Rows from block 2 of a small CTC audio transcriber, named by matrix and row number. Rows with one number belong to one channel. Each number is 128 + 24 x the weight over its row's rms, rounded and kept within 0 to 255. All counts start at 0. Numbers have three digits each. After the name is the row's rms in percent of the matrix's.
After each channel's rows are labels from the 100 clips, of 14848, where the channel reaches its highest value: "loudest band" is the band of the loudest frequency at the time of the peak; "responds to" is what is common among them. Only what is clearly more common there than usual is listed. The data: read English sentences (LibriTTS-R).
# convs1: first pointwise conv (model.blocks.2.convs.1.weight, 288x192x1), inputs 0-95
# convs3: second pointwise conv (model.blocks.2.convs.3.weight, 288x288x1, transposed), outputs 0-95

convs1.58 096:101143103148135147130134134101114089089163108137150110129096114139131091183131123092140140143094115127141141101123144107124126144181086148119159151148112162110104162131146140126145122095138121088115125139138118127130100147101128110093172098107101118141120101139101117100161149094147102147
convs3.58 097:143127149141108126146137108126175088134143133160115116076166108149105171119159138110148171145097141118164137141107142092120163122115132178141118107105104114124176113075105147105070104103084134140123123119074119124159120124093095087109145092123152082087147118125141126139113118148148129111
loudest band: 250 to 500 Hz
responds to: voice: male

convs1.16 092:136146103121129115054145119161117130089134129157167088166122167122155138133129139117134139135080135111135125156147140117158135137127143123115129107066162131130138166172166141088157121112144152136153147113093096119135112135137160132109102102083157142154099166151120115141091117109156133112
convs3.16 094:173120087144145140117160119143148156188153113132115125122125102158167169146104160137134158146130158184102128139144117136132141116139118122119154134132175136126085146103156143147099143135097125121128151117144167142121144131129098123155156090107129139131120121154113177125118101154115114168
loudest band: 250 to 500 Hz
responds to: voice: female

convs1.254 099:135132105124123129130141151120125124096119114134154100107122098120103137127102077066116107106132096142145140134134113163150131162122146104132121122091145116098132141185112131150144093123128097136131146134081140172117120165153117098104144123124118121093081137134142152118119100207126099136
convs3.254 098:152150137143153117145113118101116160144095154170122126117175120106157099126098115082117092123126113115146131125125124148115156121119120105113112161105152177098144150148141133122120111158105129140106135120152159096132192099120099106126128132123143153124110139106080113096160170119121129076
loudest band: 4000 to 8000 Hz
responds to: voice: female

convs1.81 099:151108152130102111119147096152143107156138125101162142117137126123158108108140096109142105122095157157144101122123113140097176120124157135098124109094133117138158117150104127114109122154109159102091133130117132090166108130163144128137116103128138092157101166115151135127125113129122203185
convs3.81 096:140090134136124172116110144127105126145169113164146139142155125155162121148160144145143127170116159153111148133121089104118130175125138154122106137122145105149117155141125129128164167133103088153105133139128144147169151138152108142124147127136097140129126161146150173110148149125107099140
loudest band: 250 to 500 Hz; 500 to 1000 Hz
responds to: voice: female

convs1.70 102:117146106187140111135114084110094113095129110135150145127111125120101138127144130163144117124100106151121144108129170134109099152092089138132144088087132123125129112172115100117103131140127174092159129112083103074156148128146178121082169157135146117134143109129177125113158126098143189141
convs3.70 096:137122100107112145135116116145129133125137124147115121081093130142119100098104117149133176102144121175089147138115137061107136145124103089097112094119147157176128118116132132118145142167120147106137099148094126128101093154140117146139121108116109176119127138135096141111148199162128150113
loudest band: 250 to 500 Hz
responds to: voice: female

convs1.185 105:126140115113137132115100100151123102105110125123074136110109136159101100154171142120123123077083143137140089166145095116130150155088162107170110118132154119132140130126097134136133103152104099108126120122136085103110165111141213149109087103165110142161117127068074111151128140138116134111
convs3.185 100:146129158156129135060153133144138095128122123122108113160118102095150135133170133134090088100114140118105148119111081139134114134131105152147110107107100114083092142100181152122133129122159118121100129132089082127111125106112115110115120161148093147080132102115140124105130126111105130146
loudest band: 4000 to 8000 Hz
responds to: voice: female

convs1.43 087:115109136099074130131160117136165127113165083128137131147135135139133141102170124130161145089148144150153120129134116125089135090125153149069113162165122102141106124095115145145151056151125145110140154112135121136148101133116108140160137147079122106091145132112114151151126130179108143134
convs3.43 097:105115135122143161106094175116106152148138091141121148154147131114170107110093118141108149120085148102128125111186127117133127149133193106122099130138123135139137120118133199103160127111115135111104098147117100146090123153132136087131139138090130107099158129106139108094155130165100146112
loudest band: 250 to 500 Hz
responds to: voice: male

convs1.194 107:126130145091108152120125098117129101097143136104100117122099143127135113116128075117108131163145117121193165118143155117138137136130132137110146116132131088108129099070094117134074085101115097125098134172122163097175134122138159098139080128147101082098159074124149082161166174131104185116
convs3.194 103:078129172134130122101144121121160151101110142157148103150127087149131166073093106134123140143169147088136114139131122080118100105104104114133138175107171113144137114137123162114153139128157153120125102130131116116138134113137111141161085133148079129158139112154122118127133148136159157107
loudest band: 250 to 500 Hz
responds to: voice: male

convs1.66 107:143065074150117088133096100122115115118115145110122127067149138155114161158103102093122086110167137135125189119107139143098144116115094108123105147130146166139130108091134118122141145119122127102103136111110086099155112127158090107127164161169134124097104147158133101125149105161092076119
convs3.66 108:174116135127117077156127155117153130056081103120134093151135120129127109133122126125060112105109106141144170153149116120147104194116106111099132171129079125088110116105098113059129115125087137145140077159157123085134124124136146139126105107115098139099144098153107131120145159110165113134
loudest band: 4000 to 8000 Hz
responds to: voice: male

convs1.46 101:107190143126091139149105112121125128111142108151155101126132135142144165127117153132111095134143074139137134188088131143118123142114141104109144122165124146115127127128098123165136118163136124124156123141150153126109123145106173089146127154108142130138118112139155130139084134174111117114
convs3.46 099:135116094129133086087103145156137104130079117148125099136098109149098133116177148144174145136145091167123122124105147110122132094121107131098149102090111159111156090166094141090157149140163136145147117124150152108134143142142120152113131104161132160136154135133123094109157149099082101191
loudest band: 250 to 500 Hz
responds to: voice: male