{"vocab_size": 32, "max_precond_dim": 1536, "grad_clip": 3.0, "weight_decay": 0.04}
Rows from block 2 of a small CTC audio transcriber, named by matrix and row number. Rows with one number belong to one channel. Each number is 500 + 25 x the weight over its row's rms, rounded and kept within 0 to 999. All counts start at 0. Numbers have three digits each.
Before each channel's rows are labels from the 100 clips, of 14848, where the channel reaches its highest value: "responds to" is what is common among them; "loudest" is the band of the loudest frequency at the time of the peak. Only what is clearly more common there than usual is listed. The data: read English sentences (LibriTTS-R). In brackets: how many of the 100.
# convs1: first pointwise conv (model.blocks.2.convs.1.weight, 288x192x1), inputs 0-95
# convs3: second pointwise conv (model.blocks.2.convs.3.weight, 288x288x1, transposed), outputs 0-95

responds to: voice: male (76)
loudest: 500 to 1000 Hz (39)
convs1.59:497516486478476507493497514483533501515496556448473505495469511507480465518484531517535488507466571513492516460464537462465449504530468474531538540500469500481521480506512505542473530515506475524531551536515459501536556443497503487486516514539482529528516478524522550483504457460501510501
convs3.59:458521480507505493478529503486528497521495508475494499508462468464531437495449507516505479525510498470485499473453458503519468519487463471495468529503480472494476501487460454496512529482503455505505481476493475488509484488480536486476471505485509494485545484528481483503502496447497526465

responds to: the word "she" (26)
loudest: 2000 to 4000 Hz (29)
convs1.147:512466503492464491520499491521494506485447450564480504514510527509516467514490474482442464480501461573493503548476466486456512531490536496517477560558498503508506502517506529516522502511488514554527507498506509468480529488512517504481477489465483504487479462517502435519498490503478470517
convs3.147:492457499463486495495511520504516548531505495530508494497476556491516560519497528534478507542475518507474453471479472522514543487525462549486487512482460555493481521522504522528522545486514506519456471498468487505534506530515456490524528483487510520471516515512515495537488485493500536481

responds to: voice: female (98)
loudest: 500 to 1000 Hz (52)
convs1.283:480524450495493460490497513500506476478473466491484466480492527458533544451485483472514492508505476481483478511480489544497543539515499483501502494493537500476469489530512536518472455513518502541499506503497474518545484469516533530474522477515561476501500475496468531519491529505520500464
convs3.283:482488528481537476509542485505482509466534508519498483459533520478510455482536473489549498496491482520467500521472499509524507504499536479506536488497441539566503441546520522489530498506538507461524441476502476518517532506483503518541528519509489532472475503480449488492507483525518534418

responds to: the word "not" (32)
loudest: 500 to 1000 Hz (26)
convs1.67:432515486543505490516486467520517494478508580470551493488498511490478473470554558524487506477505508557520516489482492451508472512443469494494523470503502508459500456491496490474525500544544450506499488481493506516487516542458521510478503512513530470528497531512466507489506484521505517523
convs3.67:503449462499544473526525487483466492477462495501480458539557488480464486511524509499500496477495484489512549539534500533484485555521497493536491502512513519496558492492497507529507498465465490520436501516458478505483503488497513488511461493499508479514511518570465511483450496515498520467

responds to: voice: female (93)
loudest: 500 to 1000 Hz (36); 2000 to 4000 Hz (27)
convs1.35:520454463501486480524508507490503498460498498490516466454510503551496516513479517494495520496508491527494485478463504456504464498501528501522530494514482519460486477509497487517562484452493511506453517510511530518502528484481542508498532496494480468498478507459491513505530475491519532510
convs3.35:509516476493482538537494523487499523497494517431509483511477490502501514552530487493496443504533488516481541494502527498503541509511504514469495499551492483510455487532524518484501539516487500493500493513536498506489482550478546518493465484523529499487522477504497517509526487532526497488

responds to: the word "you" (38)
loudest: 250 to 500 Hz (32)
convs1.149:520496514509522536458532501506447491518483499503522491494525493523507513525537493494501478479489481521524514529495516471499531519481532521537509508512489514501484515504494488443523480484491523532481499517493474524542528490479488504519468538484498513463502439500481522545469473493505508470
convs3.149:532471534458524470431524452544496491495473482511500494498491490513464492491556488481494492502460461476477505498497518484495519509486503540501511505487489482504522518488493509496559502461462497495488541480503456506515521525508484498512500466480519461515460505497518498548510545502490492510

responds to: voice: female (79)
loudest: 500 to 1000 Hz (55)
convs1.251:529500490494496443468496464495465497478513507535501522509540482536454510486501483480509505497529474488502577498498478512528481502479482486489524481468544445525498537479513555483492475482450494543493511534554457487475464502514500481514496463476512491513474516520502472482541479498540539517
convs3.251:481514501479551548527493505468520534468503523507527498515543516459532501522504498505497510487497527518557502487509526529488473479496497485450476507493483466479493513528492516509495499517521513498541495511529520448476456528526498492575538543498510528525495510512536472479539518521535523524

responds to: the word "be" (31)
loudest: 250 to 500 Hz (34)
convs1.40:500482480501508500490511533476542515462487500523483477493490475518459466484445507498466539471511511490523459518504470544451505492447490495477533487470477478505490500509498506531495528501473518472501478512478483544519488492503537500432484547502531523524490503504478498503494505495514490522
convs3.40:483518507513528509453517493471564511439513445510492518503481519525490502559493473509511508510482472481525466525541441477490520522523478518538529533519492511502534456507453494517501474488486497479505524508491491526516495477498461478495509515492510484538565458486486497505510461533492479516

responds to: voice: male (85)
loudest: 250 to 500 Hz (31)
convs1.84:461507510479497523523428504485506462474467504511504490481519535467489516509528505484493522509491537513482510513506512494513482479509486487455429524477470492512493522543542519500462528487529503467474516465490510514530492494469458525489511467501521477468493497478492519488524471485515522490
convs3.84:474484494493493506490475469497520501500486470511473527498498524456516521504490487450512465515492493485491527445510472501526519469491492471507484493506515466540506488477469535475552525439486450479462505482496499529474469510520479456482491470499522480473462498481484506485468504496519519461

responds to: the word "not" (31)
loudest: 500 to 1000 Hz (48)
convs1.7:495504487510469473482534527412515518495527501472529493530488536517504520534487520514529548485463466516459496545517506498537536478491491552482532463469494509552520497494510512506483479518510495510482517488491507490521533510500553454473471527506483485471507490526503450501502461496513492516
convs3.7:530517493482471496454501485508512561487468498484478517452500484479560503549460500507520514512529489519491516490494518544526465498493529504502519477520489538489472475499493494509465505530494510462487531494473546515506503479560487550531496485467520470527510509509491520488515508472469469523

responds to: the word "was" (38); the word "it" (34)
loudest: 250 to 500 Hz (32)
convs1.6:517470521541491512470536472481516483492494547526478506494473516504459502560495567506501500458501455485467483480471531488479476500507457527498506487506492489488445534527489504497485523551526475480501522463492517489516499519481468500521521490517498502507475458530532502533497538515480511527
convs3.6:527532497442503552488464517478505524479485548514533471471488510481486460490525477547490501522511473484524496488509504504486530477484479496502462564505513508499492523497520552502458509496493498527553511552506570495477544489508528484494466519493512503490515527495511499507489462463494537504

responds to: voice: male (75)
loudest: 500 to 1000 Hz (35)
convs1.2:486500489483489513491478527470565518466455516506491482494550538530490527521494477496528530496472466459523498479499483466502457534508534517491510487458457463445479441487460538512489463518474506540509539522510481510505492493517518487485478548472466532493518510525461512492527456491503498541
convs3.2:484487524527455471462493525489493511510491524528478485489508480477470492529490519494522505492482470470469497519475483489514522483439484468460514490517497508498472505476529529486483501515506478479486539537516488510486480524471472486442527528485507511486491543513525530427484497506509519494

responds to: the word "was" (36)
loudest: 250 to 500 Hz (33)
convs1.159:463532491543508435482477496532494491468524504502547495466492494485491494512461511454507483535510530524503504483488534490516493465473534436500492501521505504550554510469510505513507495543458510453510489463490513531457490477469493488476491511464506520505504510447488486522469464532507466522
convs3.159:501483498529511513464509443466531494506494498526532515449482503526479571469468496515479441522493439563497515484509551509475512493464516534495488462498476521476494491479475510482514542485480451498475527497490500514492510490522512469497527531484497563513517513484475551519504522502461527503