{
  "norm": "batchnorm",
  "activation": "silu",
  "beta2": 0.999,
  "final_lr_fraction": 0.01
}
Rows from block 3 of a small CTC audio transcriber, named by matrix and row number. Rows with one number belong to one channel. Each number is 50 + 15 x the weight over its row's rms, rounded and kept within 0 to 99. All counts start at 0.
Before each channel's rows are labels from the 100 clips, of 14848, where the channel reaches its highest value: "loudest" is the band of the loudest frequency at the time of the peak. Only what is clearly more common there than usual is listed. The data: read English sentences (LibriTTS-R).
# convs1: first pointwise conv (model.blocks.3.convs.1.weight, 288x288x1), inputs 144-287
# convs3: second pointwise conv (model.blocks.3.convs.3.weight, 288x288x1, transposed), outputs 144-287

loudest: 2000 to 4000 Hz
convs1.143:45 45 29 61 69 31 46 27 47 57 78 55 49 38 54 45 89 62 31 89 48 47 47 57 48 33 55 19 30 27 50 39 68 37 51 57 24 48 45 81 51 39 44 47 68 64 46 51 44 65 72 62 62 63 61 55 59 45 48 54 60 68 47 34 66 64 68 66 41 42 72 65 43 55 14 56 45 53 58 44 61 52 64 50 64 81 28 42 50 61 35 90 54 48 35 30 39 76 42 35 81 50 61 42 52 78 60 56 68 34 36 44 93 60 58 67 35 68 51 54 38 33 70 40 78 61 77 56 30 55 53 66 51 39 35 54 48 51 48 42 53 43 38 81
convs3.143:80 43 66 45 61 36 37 39 43 39 57 50 39 26 41 32 32 59 39 29 43 34 59 28 34 40 42 57 54 61 60 48 44 56 54 40 40 45 32 67 45 77 54 50 56 38 30 24 56 43 27 59 38 59 99 33 42 34 62 65 47 49 72 53 38 40 66 42 47 29 48 39 60 61 59 66 71 43 54 25 78 49 50 47 45 50 73 48 70 44 81 42 20 32 89 39 17 50 42 49 63 58 27 67 43 55 66 42 38 51 39 54 49 71 48 33 51 48 76 43 68 46 53 64 45 49 46 68 74 22 16 15 43 51 59 27 60 65 58 58 72 35 59 41

loudest: 2000 to 4000 Hz
convs1.19:51 53 44 55 63 22 62 42 26 52 52 39 48 52 24 57 64 72 65 37 45 58 51 25 53 40 37 56 80 59 39 47 43 36 96 78 69 67 57 54 41 45 53 54 37 55 37 33 68 65 64 52 68 45 66 57 49 68 45 60 50 56 35 50 55 33 57 55 40 62 29 43 36 49 32 59 48 70 47 47 37 15 23 36 15 56 55 32 32 39 34 38 54 43 23 51 59 33 75 81 74 57 45 59 28 48 74 53 68 56 67 55 69 55 46 25 44 57 59 37 43 67 35 47 13 60 54 34 45 58 43 59 28 44 38 26 42 64 58 85 56 47 51 54
convs3.19:69 58 63 49 22 38 69 73 36 42 24 57 56 38 58 48 43 32 59 26 59 40 37 37 56 38 62 52 75 26 71 35 58 44 25 50 74 46 61 42 55 61 46 35 33 51 48 66 36 39 60 45 27 56 50 58 37 82 58 40 70 67 49 38 70 30 46 35 27 44 42 59 58 48 52 75 59 53 49 47 33 31 63 76 35 70 43 44 58 38 63 35 43 52 60 62 49 54 68 22 62 43 49 50 56 49 33 32 65 69 67 66 57 66 54 53 44 55 44 02 40 32 42 33 22 62 30 58 57 59 57 87 74 21 40 67 29 65 83 56 60 44 66 34

loudest: 1000 to 2000 Hz
convs1.34:24 48 63 63 66 49 28 69 32 18 33 50 59 35 21 44 28 67 78 39 64 38 51 51 38 33 58 60 28 61 63 53 49 34 45 57 69 70 41 46 48 68 83 45 68 52 61 60 48 71 60 61 52 40 73 16 23 54 33 74 56 81 51 36 22 92 43 34 35 45 55 43 53 56 50 42 72 66 42 52 48 41 45 54 61 65 75 83 57 52 44 50 76 40 68 40 73 63 53 54 58 58 22 69 52 43 39 57 58 73 50 75 48 69 53 42 53 12 52 40 41 44 46 36 60 72 49 54 66 56 61 44 82 34 44 35 51 50 46 38 58 37 70 64
convs3.34:69 66 50 54 51 61 61 67 61 30 51 49 25 53 00 38 66 29 32 59 52 40 63 29 55 48 43 51 77 26 41 74 49 49 46 56 53 58 40 47 64 47 58 72 54 52 46 49 18 63 44 56 51 16 50 66 42 53 52 45 56 51 54 41 37 20 34 50 53 51 26 53 69 68 47 33 48 41 40 54 37 73 45 67 32 33 50 62 49 53 51 55 60 57 47 62 39 57 49 45 53 68 82 62 81 63 51 58 38 09 72 26 31 43 40 38 43 60 45 50 43 42 48 55 60 69 52 35 72 24 64 60 38 57 18 44 62 40 53 62 47 30 50 43

loudest: 4000 to 8000 Hz
convs1.127:28 84 34 07 46 57 84 82 48 46 41 61 43 42 63 47 62 49 15 17 56 65 35 64 41 49 33 27 41 73 39 46 76 71 36 46 47 46 40 62 64 33 56 69 53 51 51 73 54 51 54 63 53 35 63 47 42 61 60 71 53 27 38 58 45 50 33 31 41 61 64 35 29 51 53 39 58 54 46 63 15 34 43 46 42 28 56 60 41 38 48 41 61 56 36 55 40 57 62 58 48 63 34 45 51 58 65 43 42 44 58 24 73 34 76 21 24 58 46 42 64 52 67 36 37 66 37 18 54 52 51 68 43 67 26 57 53 67 24 52 33 65 52 25
convs3.127:66 58 59 11 70 39 49 53 91 48 27 58 47 59 43 41 39 32 52 54 74 61 18 71 46 60 49 44 78 55 30 49 43 47 52 34 75 56 43 28 65 46 67 64 23 34 39 32 82 65 56 49 28 34 28 51 71 66 53 49 48 50 48 44 48 49 68 50 55 59 42 62 69 23 47 28 45 25 30 48 42 74 73 23 54 57 42 31 53 62 34 62 35 46 59 72 70 50 86 36 35 22 30 44 33 27 41 64 74 52 18 37 47 72 48 47 47 57 25 64 53 45 63 50 27 63 33 39 38 48 36 68 33 36 34 36 21 69 44 53 52 57 55 33

loudest: 2000 to 4000 Hz
convs1.277:59 48 38 51 45 62 50 43 42 52 62 55 81 60 47 56 34 23 64 46 64 36 48 58 54 46 61 49 37 40 50 48 59 86 60 50 44 49 88 51 64 42 56 37 51 53 22 35 30 73 31 52 16 80 44 35 54 43 57 42 71 35 27 57 50 48 52 61 60 45 47 55 28 57 50 28 47 49 76 47 45 53 33 50 50 39 24 60 45 47 61 59 43 35 58 40 54 80 62 28 38 22 45 29 42 45 31 24 65 70 55 44 42 43 56 42 75 32 39 34 75 41 43 60 69 48 49 53 29 43 38 70 72 53 12 59 60 80 74 62 61 40 42 89
convs3.277:56 45 74 71 47 59 38 52 53 56 51 50 60 76 69 74 40 30 59 30 69 65 50 41 64 70 41 18 58 52 28 43 78 51 40 76 18 28 47 43 31 56 38 59 66 38 55 56 42 53 49 49 64 27 63 68 24 57 41 47 34 25 61 30 51 52 46 73 48 42 70 55 50 52 47 43 33 54 76 61 60 49 55 64 87 20 65 51 52 55 62 64 58 40 43 42 32 26 44 89 56 50 58 48 50 31 56 50 45 50 46 45 26 48 48 56 67 61 62 20 60 21 33 39 40 65 53 41 53 64 64 39 42 52 39 57 60 64 72 36 31 49 51 27

loudest: 500 to 1000 Hz
convs1.37:58 51 37 36 61 52 45 32 31 51 32 67 53 60 11 66 53 30 45 53 63 61 28 59 68 63 41 49 50 63 65 64 39 67 70 64 40 40 68 46 40 67 61 58 49 37 14 42 32 86 44 37 45 10 57 37 43 66 30 59 34 56 35 49 32 54 72 55 67 40 74 56 51 45 43 47 55 80 56 62 72 45 43 39 52 38 39 44 65 44 47 41 43 63 55 45 83 58 51 56 64 51 52 47 58 58 50 33 57 46 41 64 56 52 06 67 47 35 42 21 66 66 42 58 58 41 56 20 62 63 31 54 33 75 54 33 64 77 41 64 27 18 42 58
convs3.37:78 49 37 34 55 56 46 38 54 37 52 47 61 44 27 50 62 47 45 72 41 56 74 37 20 29 54 53 43 22 60 55 21 46 91 48 15 42 49 44 47 62 77 73 59 53 51 52 67 52 21 44 84 46 67 61 54 40 53 17 50 31 48 47 47 44 40 70 71 55 65 28 31 52 62 55 30 40 48 68 54 56 39 41 38 48 34 50 74 53 60 38 75 42 67 22 58 25 41 56 46 36 55 48 68 68 58 55 56 59 55 68 40 42 33 53 64 48 51 60 72 60 46 65 56 71 49 35 31 26 70 60 44 43 67 65 60 49 33 61 46 55 36 61

loudest: 1000 to 2000 Hz
convs1.154:47 58 70 52 55 47 40 50 37 42 45 67 78 54 63 63 61 65 76 53 62 53 60 49 55 38 53 40 61 58 40 47 46 50 36 51 67 35 34 57 58 39 40 49 15 63 47 44 45 63 75 39 37 46 69 67 58 53 46 42 46 60 66 66 69 67 58 72 23 46 15 56 48 66 30 28 67 57 68 37 35 14 53 35 29 51 51 51 42 41 65 54 61 45 55 57 58 66 35 51 50 44 86 35 61 58 49 48 55 56 23 04 71 64 56 61 57 61 57 54 57 45 24 46 22 53 49 38 44 77 35 60 33 41 51 35 55 97 69 58 50 52 31 44
convs3.154:46 49 78 49 20 72 47 53 29 63 42 48 71 68 43 48 40 30 40 58 44 50 50 32 67 34 64 58 30 46 70 52 56 43 55 76 59 54 45 45 46 66 55 52 27 22 57 49 64 67 35 53 63 42 52 47 55 46 71 44 32 50 60 60 55 53 55 40 47 32 46 51 37 11 73 39 46 42 71 43 52 39 42 72 17 43 56 53 64 58 63 10 50 82 41 27 48 15 40 61 55 93 48 47 75 50 48 30 28 36 53 40 35 52 40 50 56 38 16 35 64 58 38 54 38 34 45 43 63 70 42 00 42 70 36 71 41 55 29 51 40 49 35 54

loudest: 500 to 1000 Hz; 250 to 500 Hz
convs1.229:31 62 48 34 35 57 35 33 59 51 40 63 60 40 40 52 39 57 62 42 62 75 40 19 40 31 67 48 53 83 37 34 37 33 27 65 33 45 40 63 37 49 50 57 48 36 66 75 55 78 54 57 22 31 46 48 52 47 32 64 30 38 33 14 44 62 46 51 56 34 37 53 42 60 42 49 81 41 69 57 71 40 56 57 55 51 56 45 53 38 41 29 52 46 36 21 78 51 58 81 46 66 66 71 84 30 71 74 07 57 05 44 55 38 56 43 37 06 63 40 43 59 42 45 14 55 63 49 73 52 23 62 65 80 55 43 47 68 76 34 53 30 68 43
convs3.229:54 39 35 38 72 52 45 62 47 40 48 47 28 42 53 50 71 51 49 55 54 33 53 39 57 38 57 42 41 80 32 34 35 43 55 51 83 53 60 31 47 43 60 47 76 53 43 37 62 35 46 54 89 29 37 37 56 77 33 41 85 47 54 63 48 54 51 62 52 49 67 65 27 73 74 53 36 70 54 66 43 29 66 42 53 41 60 57 72 44 45 69 73 58 75 44 34 63 58 74 38 68 52 67 65 34 38 82 71 43 56 63 48 41 44 48 81 52 52 39 58 42 38 35 85 74 51 53 66 38 65 35 46 76 68 32 49 60 56 62 43 45 44 45

loudest: 4000 to 8000 Hz
convs1.65:59 37 53 61 31 42 81 37 63 71 74 60 76 63 46 44 27 39 40 51 23 75 51 53 41 54 28 59 35 24 37 48 48 87 70 83 27 36 64 39 23 69 59 29 44 41 51 41 76 61 41 70 51 35 51 71 41 82 46 39 62 64 22 52 47 32 48 60 66 40 51 33 42 45 57 73 58 78 32 39 58 57 47 67 35 41 60 84 20 48 16 34 44 40 40 62 71 50 22 50 54 50 78 40 41 44 43 66 38 36 84 58 38 74 50 61 58 62 40 60 31 73 39 71 39 84 39 34 40 69 34 38 45 30 64 50 58 44 40 63 43 44 37 67
convs3.65:42 71 58 50 33 88 49 53 44 32 46 51 61 66 61 62 52 54 58 41 45 81 21 55 30 78 45 83 45 40 35 71 14 55 35 71 28 47 54 59 83 64 40 68 50 38 52 48 52 34 64 58 42 34 41 34 25 57 56 47 44 54 59 33 51 49 39 58 53 52 31 39 41 35 52 51 47 71 64 38 70 37 31 24 48 65 62 42 63 32 69 59 47 43 73 56 87 23 46 35 74 46 19 62 34 56 73 26 53 66 42 45 62 55 41 50 53 60 51 42 59 61 53 53 31 61 61 42 47 42 54 46 37 28 92 33 46 43 39 62 52 32 52 46

loudest: 250 to 500 Hz
convs1.195:40 65 28 77 37 64 44 68 70 48 53 49 71 55 48 80 32 22 70 29 52 69 78 25 50 68 44 44 30 54 75 53 58 54 53 73 50 73 50 54 61 42 39 24 65 91 61 34 61 58 58 68 87 63 61 25 56 29 50 46 46 52 53 38 20 42 29 21 73 36 76 58 61 50 57 55 64 49 87 71 50 50 56 48 32 47 43 19 68 54 59 48 40 51 34 46 23 47 36 64 49 64 53 47 35 49 58 12 46 56 63 47 31 72 46 33 75 45 80 53 64 65 47 67 34 58 39 50 50 65 57 48 39 46 56 55 24 59 70 43 58 47 70 57
convs3.195:49 26 55 55 47 29 36 51 69 26 48 48 51 66 77 46 67 42 63 30 66 47 31 19 43 45 79 52 74 55 57 28 80 33 35 72 53 43 39 49 53 58 55 55 56 32 79 48 64 41 58 29 56 55 31 24 53 57 50 51 15 16 28 65 41 66 48 60 61 56 28 21 46 53 68 28 57 34 65 86 50 41 49 70 74 28 75 39 53 69 33 46 29 32 28 32 41 45 38 45 67 61 80 53 26 67 56 44 24 46 40 62 36 56 49 39 60 55 70 56 46 64 44 32 71 44 39 62 52 62 31 55 26 39 32 65 52 47 43 45 46 45 48 74

loudest: 2000 to 4000 Hz
convs1.206:64 49 46 55 66 76 53 68 52 67 52 50 48 53 48 32 35 59 80 58 38 72 37 46 41 54 53 26 38 47 29 39 29 89 47 58 70 42 53 48 52 65 65 81 66 52 28 46 67 41 30 51 37 37 41 35 35 59 36 41 00 64 59 44 21 44 25 48 37 68 70 19 13 22 60 62 63 49 55 30 63 26 67 67 40 68 54 36 59 21 52 46 14 56 51 55 45 14 71 53 55 56 39 35 57 70 36 68 79 40 54 48 56 61 79 35 63 56 38 53 62 59 32 40 56 48 59 51 58 75 65 59 51 58 67 26 41 43 45 48 72 37 31 32
convs3.206:60 37 31 61 51 42 71 38 55 44 25 74 42 55 49 41 64 62 36 39 46 72 30 46 35 50 37 76 49 78 74 39 48 53 39 48 55 26 42 47 39 63 37 23 59 35 43 21 79 35 63 30 60 71 27 55 29 62 53 46 27 32 48 66 40 71 34 54 65 35 71 53 41 34 71 42 36 40 61 59 35 56 31 45 17 72 38 62 49 52 70 32 33 33 51 39 64 69 72 44 26 58 60 50 47 38 61 39 41 35 48 65 36 29 31 69 66 72 47 76 48 43 26 56 55 58 30 38 38 25 44 49 40 52 63 48 55 60 47 43 44 39 36 39

loudest: 2000 to 4000 Hz
convs1.251:70 63 31 43 44 24 56 47 42 57 67 42 65 71 46 51 45 79 45 55 46 69 41 52 51 42 60 43 50 38 42 32 64 55 89 52 47 47 46 30 58 47 49 50 61 59 78 29 27 59 64 57 53 42 40 41 50 40 59 45 69 41 69 33 34 37 31 66 26 54 47 27 63 54 40 75 51 29 37 22 53 63 31 74 49 56 55 54 35 56 47 55 43 60 29 57 50 51 68 56 42 31 39 50 36 38 40 40 65 45 55 52 40 61 29 80 69 54 61 78 47 47 30 34 53 50 50 43 42 30 31 35 65 54 24 29 42 36 60 55 27 40 68 45
convs3.251:60 55 39 49 45 56 20 35 62 47 48 52 50 57 60 35 17 62 69 78 55 46 47 36 59 21 55 45 54 45 68 58 63 57 80 43 43 53 55 00 49 25 30 51 59 55 41 66 35 75 31 46 62 57 45 39 43 36 39 60 71 92 46 59 36 53 36 60 46 60 37 45 48 10 33 66 59 61 44 65 58 72 47 43 77 37 43 65 71 16 57 39 84 64 61 56 60 37 56 55 50 46 48 34 60 70 28 46 50 60 44 40 53 47 77 45 45 42 59 09 64 37 49 55 59 77 36 67 53 49 52 56 53 65 58 33 31 33 78 58 45 47 72 38

loudest: 250 to 500 Hz
convs1.48:53 52 51 56 53 50 59 61 64 57 42 80 76 23 25 81 62 45 55 77 44 79 45 46 48 63 38 44 63 73 51 55 46 42 71 53 38 21 50 40 42 69 54 83 65 47 05 14 83 29 28 50 29 53 40 45 32 51 78 39 59 51 36 37 50 78 63 35 45 74 53 57 32 57 51 51 48 59 46 53 43 34 73 65 62 47 19 64 29 48 42 54 35 42 31 35 73 61 55 80 37 32 48 51 25 35 66 39 58 39 61 51 64 46 70 42 39 34 53 53 65 34 51 50 59 76 18 65 49 51 41 52 54 64 69 64 26 32 45 50 38 50 41 52
convs3.48:68 51 51 47 00 74 20 48 78 56 51 69 19 49 56 56 54 44 28 52 53 73 44 72 32 47 25 47 53 50 32 66 35 31 39 38 73 80 25 61 60 79 63 29 64 20 64 47 68 63 28 72 65 68 56 53 59 20 21 53 41 29 54 38 36 46 49 65 50 51 27 24 34 58 48 33 32 48 57 47 51 44 54 56 55 43 47 34 52 32 61 33 49 66 54 29 65 45 58 21 59 15 66 34 34 47 64 59 82 35 63 43 55 39 43 40 04 43 49 57 50 61 52 69 41 53 34 55 34 25 26 43 48 36 66 38 39 71 75 30 61 62 49 21

loudest: 4000 to 8000 Hz
convs1.70:45 54 84 26 50 50 55 38 65 57 31 53 39 58 43 38 33 74 42 58 60 49 12 65 22 56 70 48 48 50 68 39 72 51 61 69 72 54 79 59 12 64 59 63 77 44 68 52 65 50 71 62 49 25 61 28 36 66 54 57 51 13 08 65 22 80 41 74 70 26 24 55 54 59 40 37 61 54 72 53 53 69 64 27 40 46 48 41 52 73 49 53 52 48 18 48 67 54 46 36 43 49 79 47 45 80 53 59 79 19 58 76 39 48 26 52 55 34 79 58 53 46 43 68 17 58 82 41 74 43 55 52 60 62 47 48 51 67 19 57 50 35 32 50
convs3.70:57 24 79 21 71 29 48 73 34 32 57 46 64 48 46 53 51 61 31 59 51 67 43 20 29 51 20 42 70 43 57 42 51 52 16 45 27 44 32 27 60 37 55 48 53 40 67 52 49 47 54 45 34 36 32 70 50 76 47 66 26 35 54 59 62 42 40 46 33 62 50 47 81 32 51 55 78 59 48 62 33 56 42 54 22 40 40 37 66 37 67 56 60 65 56 47 70 40 59 57 52 63 40 46 50 31 58 67 56 48 55 23 61 42 57 69 53 40 46 48 38 66 47 75 53 60 23 39 50 44 23 49 55 31 31 34 46 21 60 70 47 73 53 56